Weights of a small contrastive image-text model: encoder activation gelu, 11.6 epochs.
Rows from block 6 of the text encoder of a small contrastive image-text model, named by matrix and row number. Rows with one number belong to one neuron. Each number is 200 + 30 x the weight over its row's rms, rounded and kept within 0 to 999. All counts start at 0.
After each neuron's rows are labels from the 100 texts, of 14976, where the neuron reaches its largest size: "fires on" is the input token at the peak. Only what is clearly more common there than usual is listed. The data: regions of photos with short descriptions (Visual Genome).
# gate: MLP gate (text_encoder.blocks.6.mlp.gate.weight, 512x192), inputs 0-63
# fc1: MLP up (text_encoder.blocks.6.mlp.fc1.weight, 512x192), inputs 0-63
# fc2: MLP down (text_encoder.blocks.6.mlp.fc2.weight, 192x512, transposed), outputs 0-63

gate.91,206,212,124,226,221,166,197,257,235,191,212,172,186,229,244,183,142,237,179,194,222,197,122,174,215,269,183,201,218,208,219,216,179,185,192,196,206,239,202,244,151,185,237,214,130,181,184,146,217,160,175,165,160,220,191,168,228,181,221,201,212,147,215,188
fc1.91,184,199,216,179,203,165,210,229,177,164,231,198,184,222,208,225,165,204,235,140,166,167,195,201,156,191,210,196,223,201,196,215,171,147,227,172,148,170,204,211,187,135,225,278,211,193,140,204,213,173,207,180,220,213,234,207,199,187,227,205,225,194,251,163
fc2.91,188,230,173,196,167,213,176,174,232,157,209,181,149,182,175,162,197,144,233,196,201,191,159,224,162,242,212,178,203,220,186,174,237,170,144,196,214,206,171,200,167,184,210,189,219,241,237,225,229,184,180,183,159,190,238,241,227,165,190,145,273,230,153,160
fires on: "a"; "s"

gate.50,182,169,204,225,199,200,238,189,225,183,248,203,186,169,213,202,176,226,215,191,233,255,223,204,246,211,195,186,210,174,211,225,211,153,176,178,236,192,185,220,213,157,231,211,201,170,212,195,162,222,259,223,247,206,224,221,216,186,191,235,198,169,210,242
fc1.50,189,183,240,167,184,169,211,130,161,184,255,195,241,214,173,197,204,192,238,185,173,201,205,231,225,165,180,209,237,216,213,178,183,152,233,194,228,227,145,209,224,190,192,206,213,174,225,255,122,224,220,222,181,235,231,191,178,191,203,208,208,212,196,219
fc2.50,184,234,197,216,222,190,185,194,200,183,183,251,203,198,242,150,210,183,187,209,184,208,176,236,198,179,213,211,186,211,216,219,168,247,250,215,245,123,232,208,153,250,210,214,155,206,208,192,181,199,153,200,195,216,179,222,222,191,197,164,201,195,239,156
fires on: "a"; "o"; "h"; "<end>"

gate.351,209,210,221,196,231,220,204,223,231,198,230,240,254,169,245,211,169,187,218,157,236,167,180,209,177,241,183,165,235,259,184,246,156,252,215,205,258,207,162,184,207,165,152,206,201,205,253,172,186,256,190,165,181,253,195,231,228,179,175,207,179,227,181,225
fc1.351,249,195,224,196,160,239,191,173,187,205,234,210,227,177,188,231,227,155,162,235,202,220,181,189,188,262,219,256,193,170,184,247,223,211,214,183,240,207,195,199,224,182,198,235,216,190,156,234,174,197,258,249,205,218,197,205,219,129,190,228,139,212,199,225
fc2.351,184,149,206,185,210,209,171,178,192,188,218,196,214,223,214,203,224,145,171,224,234,180,211,159,196,226,220,263,217,247,189,138,156,183,234,237,165,177,215,183,232,256,196,135,160,260,177,150,171,189,202,251,148,189,163,203,193,212,253,222,184,235,170,221
fires on: "n"; "a"; "r"; "d"

gate.484,156,171,205,198,210,165,170,174,207,198,190,178,221,201,190,178,230,216,244,175,203,209,221,220,162,179,182,153,201,201,174,249,170,220,193,237,113,146,199,239,190,204,287,250,207,201,188,205,217,230,230,186,223,229,254,212,150,154,175,247,211,173,161,142
fc1.484,235,172,163,252,238,177,172,229,196,228,189,174,208,199,180,192,189,189,208,230,220,242,194,201,227,226,192,213,171,192,165,154,202,248,180,153,210,234,175,211,185,185,265,255,172,185,198,235,221,193,215,191,231,181,210,233,205,184,172,121,235,176,197,188
fc2.484,242,231,210,208,224,198,200,193,214,212,169,216,182,192,183,215,242,214,216,194,168,190,188,219,233,159,241,146,220,237,191,220,154,199,192,184,224,188,209,128,145,177,188,192,223,184,173,192,132,198,197,215,151,203,144,190,185,178,217,184,180,222,224,183
fires on: "a"; "r"; "t"

gate.295,201,185,202,209,224,222,135,184,205,143,213,164,187,173,233,253,185,188,239,250,245,191,193,157,224,172,183,157,177,208,204,191,192,198,193,207,215,178,167,164,232,232,223,244,249,265,205,190,122,185,178,193,224,217,243,139,209,158,194,228,192,207,200,142
fc1.295,183,219,189,176,251,200,201,216,230,184,178,230,174,168,164,122,214,229,183,192,160,223,198,190,201,191,252,234,253,204,196,172,203,195,224,168,169,215,220,233,176,189,195,185,149,237,180,158,236,222,184,241,137,217,202,168,210,184,241,201,156,205,259,182
fc2.295,161,164,210,172,180,203,197,190,169,155,174,176,179,172,216,213,184,178,213,176,199,208,243,217,212,171,169,237,168,182,205,223,195,159,235,228,240,216,184,195,195,177,178,185,182,189,165,179,204,196,217,229,198,223,198,219,188,166,168,137,210,199,189,178
fires on: "n"; "r"; "<end>"

gate.65,205,227,212,201,217,214,164,213,170,158,236,190,181,197,235,166,208,189,186,208,181,201,183,234,222,182,221,189,210,171,236,215,213,173,171,178,174,250,194,188,211,232,247,197,251,169,211,166,175,157,223,205,183,218,209,273,205,198,231,194,221,129,199,183
fc1.65,193,178,194,212,166,125,169,190,195,244,223,199,189,218,199,229,187,222,181,217,246,223,178,227,198,195,250,195,216,190,191,172,231,182,178,200,221,185,163,179,181,200,216,180,216,223,127,231,236,221,192,160,152,201,257,192,174,233,198,202,181,245,179,214
fc2.65,163,175,202,183,169,206,260,153,182,207,152,259,230,201,206,239,170,179,256,191,224,235,183,175,198,177,225,222,226,252,222,171,243,240,212,205,167,192,210,164,196,209,149,248,182,238,171,175,221,152,157,222,169,233,206,209,156,227,171,160,131,195,222,175
fires on: "n"; "c"

gate.314,217,192,174,199,217,232,225,215,159,178,213,224,233,162,197,138,195,200,143,149,174,239,162,215,164,268,209,268,150,203,209,237,187,194,188,218,210,199,165,220,177,170,201,194,205,219,199,205,143,240,182,172,161,110,202,197,198,192,275,220,191,218,242,208
fc1.314,216,224,220,224,196,230,212,194,213,218,185,193,250,173,212,209,225,201,185,169,192,168,180,184,195,217,249,227,196,174,255,168,225,241,202,228,242,204,234,240,222,217,153,225,289,208,219,226,160,156,187,194,184,190,202,198,199,132,223,207,248,176,211,194
fc2.314,215,178,161,178,273,199,204,196,205,186,238,233,187,194,185,171,183,262,192,263,167,200,201,228,174,193,133,228,216,250,119,144,175,256,211,221,150,196,211,169,231,222,196,180,204,207,156,167,164,227,203,216,237,180,219,180,177,208,235,166,233,214,151,173
fires on: "l"; "h"; "d"

gate.81,220,192,254,213,185,212,208,152,195,240,212,246,204,188,203,214,177,295,202,210,244,161,225,209,165,215,211,210,211,189,198,230,169,201,197,217,247,235,186,187,230,158,177,232,149,191,180,188,184,146,178,225,157,158,164,199,178,273,178,149,210,169,189,160
fc1.81,216,225,167,191,221,196,143,231,151,188,228,197,195,174,229,194,221,159,191,114,162,211,156,146,208,261,223,204,210,239,187,143,224,248,203,193,231,255,222,195,190,198,217,221,259,197,191,205,208,208,219,202,209,202,185,205,168,194,224,218,211,221,226,223
fc2.81,222,226,206,187,200,170,277,167,172,194,189,214,187,178,223,196,188,236,179,223,172,181,260,227,236,172,203,184,193,174,181,176,237,224,227,237,186,159,256,212,215,228,171,206,233,190,259,212,231,184,170,226,207,192,209,140,142,225,177,166,189,225,235,136
fires on: "r"; "t"; "s"; "<end>"

gate.7,233,209,167,186,139,234,172,215,195,235,205,218,261,234,199,169,175,225,149,205,185,171,211,181,231,231,233,238,218,269,165,199,199,202,239,176,258,161,203,180,199,201,224,186,256,227,193,194,229,264,205,207,218,193,149,222,183,156,213,214,190,221,237,179
fc1.7,164,196,186,188,187,216,169,192,203,152,158,250,193,141,192,214,167,182,133,217,210,218,196,208,163,210,181,218,241,216,224,192,220,223,192,205,217,209,161,218,193,171,221,212,202,193,197,176,231,223,154,185,225,234,176,208,208,194,247,162,177,220,178,220
fc2.7,242,183,226,175,246,181,212,223,197,200,176,214,181,187,207,218,185,206,174,225,199,178,170,180,220,179,156,193,216,187,190,221,210,198,164,190,180,222,196,216,184,189,211,209,201,191,180,137,190,213,159,188,238,184,192,216,208,217,215,229,147,204,165,229
fires on: "l"; "r"

gate.414,227,200,268,220,167,213,218,250,233,185,127,252,168,209,193,241,149,182,234,161,163,149,177,217,186,216,156,232,247,203,160,165,233,224,171,216,110,150,156,239,200,175,209,243,212,174,202,206,236,179,203,176,182,161,235,167,209,173,162,206,197,215,182,142
fc1.414,176,163,243,250,211,191,249,228,209,218,170,243,239,218,132,137,196,172,205,206,177,187,193,154,146,195,167,184,198,247,158,178,197,239,195,198,213,269,209,194,162,233,259,201,190,138,188,193,230,175,201,241,172,204,203,196,231,176,220,172,214,216,214,200
fc2.414,210,211,207,210,183,223,182,234,245,245,164,180,150,249,176,220,186,209,210,230,205,207,199,206,169,193,211,218,261,204,227,210,230,236,242,159,184,163,165,174,252,252,164,260,192,221,175,210,188,131,235,243,160,145,131,224,214,254,184,160,203,179,197,224
fires on: "a"; "d"; "<end>"

gate.78,261,242,168,184,175,216,220,163,177,191,215,208,172,167,229,202,161,188,162,217,184,171,116,219,203,191,160,164,153,242,200,193,232,184,158,115,173,228,189,259,234,216,182,212,179,229,224,202,171,166,192,156,153,257,211,220,224,202,170,215,203,196,208,189
fc1.78,197,148,180,165,253,219,211,178,190,185,237,134,207,213,150,212,219,200,157,217,190,261,243,223,184,159,234,206,241,150,201,167,171,181,145,219,167,231,212,227,223,194,210,197,203,230,183,162,202,161,209,166,208,171,180,222,229,184,200,198,243,239,171,207
fc2.78,198,176,159,167,196,181,159,173,204,183,211,234,203,176,236,172,175,162,174,235,259,200,205,179,186,180,271,261,188,205,195,259,219,181,217,181,174,170,207,178,190,178,182,180,189,201,199,225,213,220,135,178,208,209,146,185,211,230,224,178,172,213,266,191
fires on: "l"; "f"; "<end>"

gate.301,163,159,181,214,156,228,183,240,197,214,156,221,203,117,143,204,232,216,164,191,210,179,217,192,121,199,177,246,226,246,215,129,257,208,196,216,242,142,201,207,179,200,164,171,205,187,237,196,180,208,193,253,193,220,216,214,198,181,162,182,180,147,201,210
fc1.301,192,164,187,199,173,175,167,202,157,178,211,158,248,233,181,189,230,181,175,205,203,215,170,234,221,154,141,151,200,178,149,195,233,197,209,161,184,190,197,273,265,201,193,223,189,148,204,202,235,167,200,244,228,166,206,138,274,204,206,213,177,169,160,178
fc2.301,189,225,194,198,200,198,216,237,193,184,199,223,198,256,242,239,213,147,220,217,218,168,206,198,182,218,184,181,238,180,204,141,164,213,236,172,245,199,176,240,222,191,193,190,154,253,176,221,151,204,237,159,259,217,157,163,158,192,218,221,187,236,233,233
fires on: "a"; "u"; "n"; "l"

gate.20,194,253,190,205,259,233,200,242,176,189,218,176,188,221,254,215,208,217,190,142,230,208,214,200,181,175,236,153,245,190,180,215,221,186,205,192,225,250,159,219,185,201,195,186,169,230,182,198,148,195,216,214,189,174,188,189,151,184,164,205,176,199,207,203
fc1.20,184,205,185,147,207,191,177,252,236,212,196,156,216,190,181,155,159,214,200,191,215,169,247,150,143,245,113,193,189,283,176,214,151,235,172,181,210,175,165,252,157,195,173,175,208,195,238,174,179,230,194,208,208,208,169,180,216,207,227,222,177,161,202,199
fc2.20,221,177,206,224,185,173,239,181,268,239,186,127,256,175,182,194,239,212,226,195,159,199,186,172,188,259,195,244,178,197,182,199,214,155,214,251,212,176,183,191,256,196,164,181,174,221,241,181,158,233,173,211,194,225,242,163,208,181,202,215,159,150,155,222
fires on: "a"; "r"; "s"; "c"

gate.356,215,130,170,169,235,169,189,194,230,230,175,185,199,211,160,248,194,187,234,194,185,248,224,197,225,180,178,149,188,192,193,270,159,206,227,227,180,208,182,216,192,191,224,191,207,162,209,167,187,216,226,192,236,170,236,191,180,129,187,234,200,234,253,201
fc1.356,194,241,193,146,242,134,199,152,151,163,191,166,192,195,243,234,206,176,223,232,198,198,213,236,177,198,247,190,170,222,215,148,150,198,227,201,238,211,192,222,209,190,182,205,185,157,215,234,162,138,183,205,215,159,225,193,223,185,194,226,231,193,188,176
fc2.356,150,242,211,168,207,207,250,253,202,190,159,183,228,197,194,212,226,212,134,199,197,184,164,151,227,209,244,198,147,151,224,208,202,255,232,217,201,224,253,171,231,196,172,169,203,199,196,200,205,173,143,247,202,182,239,230,247,179,192,230,191,249,227,243
fires on: "n"

gate.490,170,181,184,242,192,245,190,188,187,179,174,166,215,211,215,229,154,216,280,258,186,218,234,222,221,254,201,198,182,172,186,226,199,187,202,180,197,165,180,190,184,222,220,214,207,189,222,188,195,194,204,213,148,203,207,179,217,215,215,239,210,174,169,210
fc1.490,229,215,191,182,182,190,202,203,238,258,237,192,178,161,215,194,217,214,224,239,215,257,223,201,214,259,188,157,208,253,186,186,181,224,209,172,215,225,188,220,191,211,203,185,188,214,202,194,240,177,279,205,214,155,208,191,200,269,192,175,215,209,183,208
fc2.490,218,222,180,169,197,171,189,207,208,242,253,182,215,191,186,202,211,161,187,206,178,121,193,219,215,196,163,241,167,175,214,165,240,163,195,225,197,183,222,218,220,210,206,181,143,240,222,159,275,166,173,227,203,205,151,202,168,241,154,218,208,200,202,228
fires on: "a"; "<end>"; "w"