config.yaml
model: "contrastive image-text model"
dataset: "regions of photos with short descriptions (Visual Genome)"
train_examples: 50862
image_size: 32
crop_scale_min: 1
horizontal_flip: true
translate: 0.06
tokenizer: "char"
vocab_size: 61
loss: "softmax"
embed_dim: 256
encoder_arch: "convnext_v2"
encoder_isotropic: false
encoder_norm: "rmsnorm"
encoder_activation: "gelu"
encoder_mlp_ratio: 4
encoder_inner_norm: false
encoder_drop_path: 0.15
encoder_patch_size: [2, 2]
encoder_depths: [2, 4, 4]
encoder_widths: [64, 128, 256]
encoder_kernel_size: 5
text_encoder_causal: true
text_encoder_width: 192
text_encoder_layers: 10
text_encoder_norm: "layernorm"
text_encoder_norm_position: "pre"
text_encoder_activation: "swiglu"
text_encoder_mlp_ratio: 2.67
text_encoder_head_dim: 48
text_encoder_fused_qkv: false
text_encoder_bias: "all"
text_encoder_qk_norm: false
text_encoder_parallel_block: false
text_encoder_inner_norm: false
text_encoder_positions: "learned"
init: "lecun_normal"
residual_init: "scaled_by_depth"
optimizer: "soap"
beta2: 0.999
lr: 0.0021
beta1: 0.95
shampoo_beta: 0.999
eps: 1e-08
precondition_frequency: 32
max_precond_dim: 512
one_sided: false
adamw_lr_other_params: 0.0011
steps: 4600
batch_size: 128
epochs: 11.6
lr_schedule: "linear"
final_lr_fraction: 0.01
warmup_steps: 90
weight_decay: 0.1
adamw_weight_decay_other_params: 0.05
Rows from block 7 of the image encoder of a small contrastive image-text model, named by matrix and row number. Rows with one number belong to one neuron. Each number is 128 + 24 x the weight over its row's rms, rounded and kept within 0 to 255. All counts start at 0. Numbers have three digits each. After the name is the row's rms in percent of the matrix's.
After each neuron's rows are labels from the 100 images, of 14976, where the neuron reaches its highest value: "top examples" is what is common among them; "peak at" is the part of the image that holds the peak. Only what is clearly more common there than usual is listed. The data: regions of photos with short descriptions (Visual Genome). In brackets: how many of the 100.
# fc1: MLP up (encoder.blocks.7.mlp.fc1.weight, 1024x256), inputs 172-214
# fc2: MLP down (encoder.blocks.7.mlp.fc2.weight, 256x1024, transposed), outputs 172-214

fc1.292 098:126132142141125119151151105172145091147174115128147135169140158131149096125133116125170125111135126129152108129172104125149145138
fc2.292 106:103111068120140131146137109131141118101165089094146101127166106108190134158154124102117142150089089135098113143147105099147137095
top examples: text has "man" (26)
peak at: top right (64)

fc1.57 097:154100123141139117126154107149125107121166133183134131130129109100113125131076099154131148169146117112110121106125120130147148122
fc2.57 096:164126137117116135095149151112095132107079118162164160092040200136164119117147113200133108149102148137114127144080159113112084123
top examples: text has "man" (25)
peak at: bottom centre (47); bottom right (41)

fc1.721 097:115112085169116077118167115118135107090078162139113115120181137124114093086152145098141094141122135092180107122124151079120074173
fc2.721 093:130129127105106104123131120163102129127166086161128109093067125135182071110125120119158135175141121103155108133129113149123146136
top examples: text has "sky" (28)
peak at: middle left (38)

fc1.757 089:150125152115130119165125145129102132157130120112113143125114087115096098079124106101107169161158119142143080138166140123095110075
fc2.757 097:140111108114141106115119088086129141130147113140174106113124131135144141146101098164087154170104094122147105121123123132134132129
top examples: text has "man" (31)
peak at: middle left (55)

fc1.60 102:169182104147106119125121122175111128125117133130100099160098128150072128143115140107109093125124117140161128121115135149108117115
fc2.60 101:128101126119152090154091169138122162131126130124138130117140136106098187179116107131108149163145149113137156108113101139129140088
top examples: text has "man" (33)
peak at: top right (43); middle right (32)

fc1.16 100:115085137132158155100109141099128105117124117140109097163131126184123100093141111139092162105153111102131114109124100151164106156
fc2.16 103:094115180130134123146127085103088131147113088168113093156110130118128120150108122116109075139128137131150099116163123114145130115
top examples: text has "sky" (41); text has "blue" (31)
peak at: bottom left (63)