config = dict(
    model='contrastive image-text model',
    dataset='regions of photos with short descriptions (Visual Genome)',
    train_examples=50862,
    image_size=32,
    crop_scale_min=1,
    horizontal_flip=True,
    translate=0.06,
    tokenizer='char',
    vocab_size=61,
    loss='softmax',
    embed_dim=256,
    encoder_arch='convnext_v2',
    encoder_isotropic=False,
    encoder_norm='rmsnorm',
    encoder_activation='gelu',
    encoder_mlp_ratio=4,
    encoder_inner_norm=False,
    encoder_drop_path=0.15,
    encoder_patch_size=[2, 2],
    encoder_depths=[2, 4, 4],
    encoder_widths=[64, 128, 256],
    encoder_kernel_size=5,
    text_encoder_causal=True,
    text_encoder_width=192,
    text_encoder_layers=10,
    text_encoder_norm='layernorm',
    text_encoder_norm_position='pre',
    text_encoder_activation='swiglu',
    text_encoder_mlp_ratio=2.67,
    text_encoder_head_dim=48,
    text_encoder_fused_qkv=False,
    text_encoder_bias='all',
    text_encoder_qk_norm=False,
    text_encoder_parallel_block=False,
    text_encoder_inner_norm=False,
    text_encoder_positions='learned',
    init='lecun_normal',
    residual_init='scaled_by_depth',
    optimizer='soap',
    beta2=0.999,
    learning_rate=0.0021,
    beta1=0.95,
    shampoo_beta=0.999,
    eps=1e-08,
    precondition_frequency=32,
    max_precond_dim=512,
    one_sided=False,
    adamw_lr_other_params=0.0011,
    max_steps=4600,
    batch_size=128,
    epochs=11.6,
    lr_schedule='linear',
    final_lr_fraction=0.01,
    warmup_steps=90,
    weight_decay=0.1,
    adamw_weight_decay_other_params=0.05,
)
Rows from block 3 of the text encoder of a small contrastive image-text model, named by matrix and row number. Rows with one number belong to one neuron. Each number is 128 + 24 x the weight over its row's rms, rounded and kept within 0 to 255. All counts start at 0. Numbers have three digits each.
Before each neuron's rows are labels from the 100 texts, of 14976, where the neuron reaches its largest size: "fires on" is the input token at the peak. Only what is clearly more common there than usual is listed. The data: regions of photos with short descriptions (Visual Genome).
# gate: MLP gate (text_encoder.blocks.3.mlp.gate.weight, 512x192), inputs 0-95
# fc1: MLP up (text_encoder.blocks.3.mlp.fc1.weight, 512x192), inputs 0-95
# fc2: MLP down (text_encoder.blocks.3.mlp.fc2.weight, 192x512, transposed), outputs 0-95

fires on: "e"; "i"; "p"
gate.448:120116151158135177132189098136105148116098126131165131061120135100090121143172135119117166147117153139153176128110155113094099141145143077118147134142105130133127127130121096134153130123145134148103099124117077139175154109094161080164112103096152162168121109092126138082134137097130169164
fc1.448:112143108120085164127155100098078133109130137134160072097142155108100127142084116138125159109114058104105102079135124112141081108122118091164134128178146139177112119123147146100127126126147132145130152099128129133132085092127105126119127146129135089143128089124119153149092148147147121107
fc2.448:129180124070198110133140088159087169129139157135140101119104146123148098103124110139114089094095079138118137132109131153146124157146136146127123120168110093116138122140101094094103125121139145124122126136151171155102108132125137092157117132113118088164124090122145129177142138088127100149

fires on: "t"; "a"
gate.345:108113118110185135170131137143123098167098144156167115146106109160157160156083185125150112106133135127101139147127097113112108157114079115151132082152124140106105159110096127125158124111138091114152116135116139121125121152141151133132131111110144135106113132137182145158188117116107088127
fc1.345:095135162125150170165123121125093129090124127141102131175114108174064162152093156153154123134132097156128136185182109124100124142139142139144109118124124115155135128170153123128136169109126092166130132128146100117147095132117100149147097169152129149133157155092163146109155073135142130122
fc2.345:125151161100122111121102165123104094186116165141153170147129124108084129155129149100081115127149097139163149134117093129143127129195155116167147157154172132131167117117100094144166138163114138116155147079133139154132103177123137153127133152101114091143131108118130143113126109141083134091

fires on: "s"; "<end>"
gate.157:172097128163158128130111145132113163136139111174143126155150123084112118119160122136117145092112141102117149143126115151110159139114099122127097133107115099134157142125122150095142149110130101130100130120126097110140084149127117140164160130138144123128130132168168121118092109152135119130
fc1.157:146098156150137112122140146125141158156122145095123137161087110106131102082146134158131138162151180082072139110117107172132157153156149094111130118140143145086132197132142152108141140145106126145133136117081105124133140101112131142112111167125112114144105163107150137085137172090131144092
fc2.157:090133107114154140123132157108094066119095117103168151158168085136113128113118121136093115141131151109146134151136115108150132158133093087127099126117121143139140092139098137195145182134147113139111131090125140102120072068119139153144137131113113125112101147135159115139138144109094106111

fires on: "s"; "e"
gate.468:104099099154154117198126123127129124081086109142130113143150099126125158085148136111114172125117181087088123140112082157132154126133137127112156130160136140120141100153105104172079138125140122102108095137116141108096127095090121161140122127126115110083135111165111120105104129113099162148
fc1.468:116131133148144106142162157131128078096157098122079137109144114129140182126117129129158171164121108164125117097150117111136145121127135115145174076123088128140127142142151173118149162109106129086122172126128145156128119132101104155133159102099116172143106104132151144109134153104134118116
fc2.468:124132101115162176122152116118119132123129153158165142116130135117105068090090144121144131088114108140171127104107149142116136119130123177144119106154133121133179146118097131169091138140179120103089149112148139127128153109129119146116172141077146118140173163090115134164162102121112103107

fires on: "k"; "d"
gate.79:059096140136124126148122117101126143147153128135182135147136136139145121130141074175142085105154129110141118182142117179105120114160108151170115127091155109110150129122145131065150139157165146092104107104119122160094106146157095108131088120131136111166133136093143134129097089120135108097
fc1.79:142088156150104125157118146108146151101140127137121102133113152152129105117115123122143082088119156156127140147076128108113145153184126100101104127156092128162157166138104110091148197081164094111161127154104098178118155135101104138156156120109130161156101134122098155081152125152096137110
fc2.79:136166127143157167099146149124105146168150138128103130108119079125098098085135101131135143097115119104127121133148080156135133115135131135123162140116162145159154107105090085146088095132138139131152149130130171141122131183148104102137089071109114104150102131125132150134127163151126147099

fires on: "k"; "y"
gate.378:146070076123136102148149131084135128131137148115108135128134106097112151110156150113168168142082121121132124103120153124120111126083136111179100151117097134131110155128087125150153120162149120130154132153132108150137118149162101170170123122160155156102140140124103137121102119113127108175
fc1.378:167106129115164174084130112121088092141139115107103118124117126148162130144146122097158109126143118116131118157155111133168159144135105183115151113138093116126161153099158109118076096143118132120091130113137083145149125145120103120116107132114118124099135165144152123157089144141116159125
fc2.378:129144116148103129124124118134121123154126101166123111094106140147067143124121166112099150166140125127155132158160109132153163122184153132134168151124142090157148164176170132146105143152097142118122093118090147143122144129112119134177129125160123086131110100152095132074118114113151119114

fires on: "k"; "r"; "n"; "<end>"
gate.45:145142087106155136111154142162089132127111145145133113164110128107144181105159149157124135116139123151112089106112124155156116089129130156148116123165129126122136163091121152130093136163137143115154126132096134171140124107151082100124161118149129171099148141111135157130105095136094140115
fc1.45:124128121167120119050133121121103159105125130143097140139152109147132151164166122125143104125112129106131178135148120104118136139085122104140149134165173126110195082135140137145162141114145095143124085133146123123140107131114122153114116129158122172122096103153103115150089174135125091141
fc2.45:111165092150108144155126163130107105135163150167147114107138119110149135109142170134110115121107137136137131113132122135147109130081106142112120118160091067110110150114125154132126157149113156124131140136080123144125205095130122131112122167100133115185141144138113120161104121123112160145

fires on: "e"; "l"; "<end>"
gate.255:074134103130117144108150088115135113127168134127112153137146141134089106107111148138132159071124115159115104124144122108120133146107164083087159119153121160126103138120131106129104151100148149128116153121135152107111107101118115138129142097126130127152148173087094134115141121083120160114
fc1.255:127127131156129111102134157113116136101135128148130116116116151113188100093140101141132129115134125089150153125149145104150152185145100168148141131157105130094120137130114127125143151067138157115135156140087093099127122139148169136136155124156131171140137088094124108169115128113102136124
fc2.255:124098116142127169137139101113132158119193132129114120103149146097135129134122126116144117104124162107157150108134179146075130128107113110102186133094129131164160146103111117125099110183099091121077114139124141119103150133151149156116120133175129141119130139093088108137103157092144123133

fires on: "s"; "l"; "<end>"; "f"
gate.480:170136083130126173134141106097121100135160153200139155105118099110091064126127158115123125107103147157093105134150160155117149120132113134147166096130129105087135128165132081086108079133106111164103169144116134143088164123125122106099143137081107138126149155110119132158160125155116157113
fc1.480:147135102126125154146126156125111134135147133114183150186149140098111118147065110118078108112104133128143145151162119151076128133147139109133127167168137131145103172173096113149169112141115119091110099116119130086126125140082116117132114136133103119135146156130158168150136093180139146131
fc2.480:129127092106124130141143144149121129138141155173135119125139105103132178122158111061110136176104077111142105106128160143119104140127143159148099159130147157078137118137090099169126123113127157095128150151106091126103133116138090106079198101148143133115120105175134129154142136112084129096

fires on: "k"; "n"; "c"; "s"
gate.359:110137123121134128149110121125126167154122144146123129169109138108122139108151108111109144175148112096130155144105095127105079127107148094106140126107111107101117154158114128094118131125136141148164127126184090106169141130128130122194108127118136119145099146147127130107114122089172150130
fc1.359:154095076144099142096147157105110179117149148149131103126160065134090126137132116133139159087146150101122113116108105156151111184147163102129121122188102145175148126140126116099176124095135130137142147150095131143140151122164146082130109097097110104121166119111177156140115107139102193096
fc2.359:140164159166149161101128133135141172160134150169131126109127106104137101098146138078113141115144135138140146131156151131129119111162150121142141129121132127148139103088151130104174135157150128107108103115132118118148167169100100152103131083137183142123072107162121113094139123132120145150

fires on: "t"; "i"; "g"
gate.380:161076130134118155128123095123091108125122123107130101090085144128151147160105148121183104138155135098141101098122119123146140136111108154091144131203106111164150136131169109138136144072098134167125102126088153118115094134137184110139125149131156164084132112163144103156130098158101139107
fc1.380:106146145189184105155147146117131155136137089149142115111130134093100111086146139165101113105148124111168104094141108128132144114128143081132094127112138112120131169117057179171122134153085089123115150116118112129137141107133123140146111107124104116129114098099099173140126154147147093151
fc2.380:168120123166121144121152115123098134114133131133153124134142107136103113115144121111158176123149132139144080127107187172145176086137121127108150113173158102124114133129145179129149109107154130160128090110106134126152122061121118103121140079104114120117124149097160120128145140105106143119

fires on: "k"; "<end>"
gate.330:120162158109132140138086074152101106141102129163136195151158117125150144149152069096142093127120133114113117146129136059140096126125167143119130111135150142131104102161112130120098192148116158125148098123087108134123149112116137089103118153095120157146126175098134128138140123095103120134
fc1.330:112140110103160095145103120085116154120113158129123120151095130150122159114144091150109115167154099110105111116144136165142110162122109156148147127134127070138144173147132120117124173116106114133109120156133146170122116103165064144117103091145198099137126092155120169119131153114151128113
fc2.330:102147135147123167130133131155150110119155169141171100140114120130121149146106118134125127108069103093116171077112124143152064099136110118107136135103148134146114135125108103153116082166142083106178155105136137117099111157162141151094117143140137141126137139121125170153151143141161127121

fires on: "t"; "d"; "<end>"
gate.231:122142111140112115107128118113129121132126171131138123119125108134173136148157170101124083148152136123098097119134129108147169129138176129103109101146087168134144136127140115108152103153135133097115090088094162109137026121126160131110142119137135108130166145107126110168137114108143162133
fc1.231:093127159150103100158140137106130101129156104148109119111108132167083136133070093155087079081107080123130167136105106146112146092146077109156150143129107120082118114124090152072148135126127123113127101161102130072116167126144142148146130118082135146152073114131126133141145130136090152134
fc2.231:126107135074172133129110142206110126175122117161119108110122114114084127168116127132147167161162132162124095109129157162154144153138124154092167125133112175125132126129112173103103124129116126113096126137096116110175085122139192130124148103162136166167102133155130117077101106112137139113

fires on: "s"; "r"; "<end>"; "d"
gate.237:145096117191174114134141104135129132107112140108105142142115147141087084170141129121101126149141114140162105132115115188143120111169083125098155146109149138124078115163124185099120136112118157110110134117137148100139167125184136129128165119115153121095139095077157109155111149081148113149
fc1.237:139143139156157158125128075108170132126164116093147117113121126119115104115156119104139108131158102148143106135156171148118116126173134145126133088128136116105134134136103131113114122126095175097136102099103110123177174195160115158122168162121150130115122117103096136100117163159157122129
fc2.237:125154106106123113120127111138109108115100108176108124165120127139122106083124139120178149133133131137151081107169082144164113156118171153116147139158135103102107096140190140136113114111122167132144115131099115132123118146152120119084127156121117114121100123127134161153110132143122140134

fires on: "k"; "<end>"
gate.415:130086150161128164165104144147094131090140098115140084121174099132123110094127111155113144098150133142119157158077132145127105158117123107096114111170120134095127084128143120114119114136154160116125109097120129153131154106080132141122112140120090124138114091141140133118119106146155127073
fc1.415:124156099132093129115169128149130114133115167111114092076129098110112160144109135128126130166124115131135150146125058136149118137166117141131089104107111118115100111125135118119095069139142159138131141130095114125107120113146142132149094084123146113110125159098137135076147119134145141099
fc2.415:088120091110113158083132111141084120135146117169138108156123173125102185101137142146101121115130141136075147118113145132126109077095128123075106135149152125135134128127106136132161096152115118133163113116148082111161134122085135146064119151118141138145110119107134122152101150120143174117

fires on: "k"; "<end>"; "w"
gate.301:152092116096124111147099132128130133126125119162132111115123101117166172145175116102149118164135124135164106111099163062073113148113166140106121163130140123135104111089150116146114094114113129129152123112135089142112119117120119098086136106073109117101148110144125125083106150134099100126
fc1.301:167128182115115127168109098106105099149107150157101184150103131122086110158104113157143115137124127141122111088142123142111129111116119152084131204118164104119130111142152096115157176150110141134130160117144129105172111136147079122124143139128133126089121134146121107112149135156073116123
fc2.301:135090128147178093166075113174130119101122086150149162122087132151132124137127130092094134117158169119131055128138126080115132128142160111103130159144147125136111103106150158072078084144097096155132125123115124130137128136060133156154189127123098128094122135111112098137104088106139150137

fires on: "e"; "s"
gate.183:133083110158167147147091080143110157120114166149105176174134132092137120136104135087129109123153109126137150075092127161147130091160122112163120088151157097102131157154134108109135140135099133151110101127101129095145086081108127098130112166159118162124132117113158104128176116157119160081
fc1.183:097124137113130112105149132191149133106114154129129129177141133102137138095123142153164133136103163187084138140119147140122118125137097130137164148113111130147142128172152118121108133146122110130153109105123182136145140141077129145111114097114082160138149126137138149128142127106117120089
fc2.183:146104158146167107105128106128119112078128104146133141146143097112126093123110137144127141144097128116142130166140172114131162108152122150087141130157121154145153126164121127126168118090110079113128148123119116091110157109093120133144144149140090083156119113143121149175105140099149139103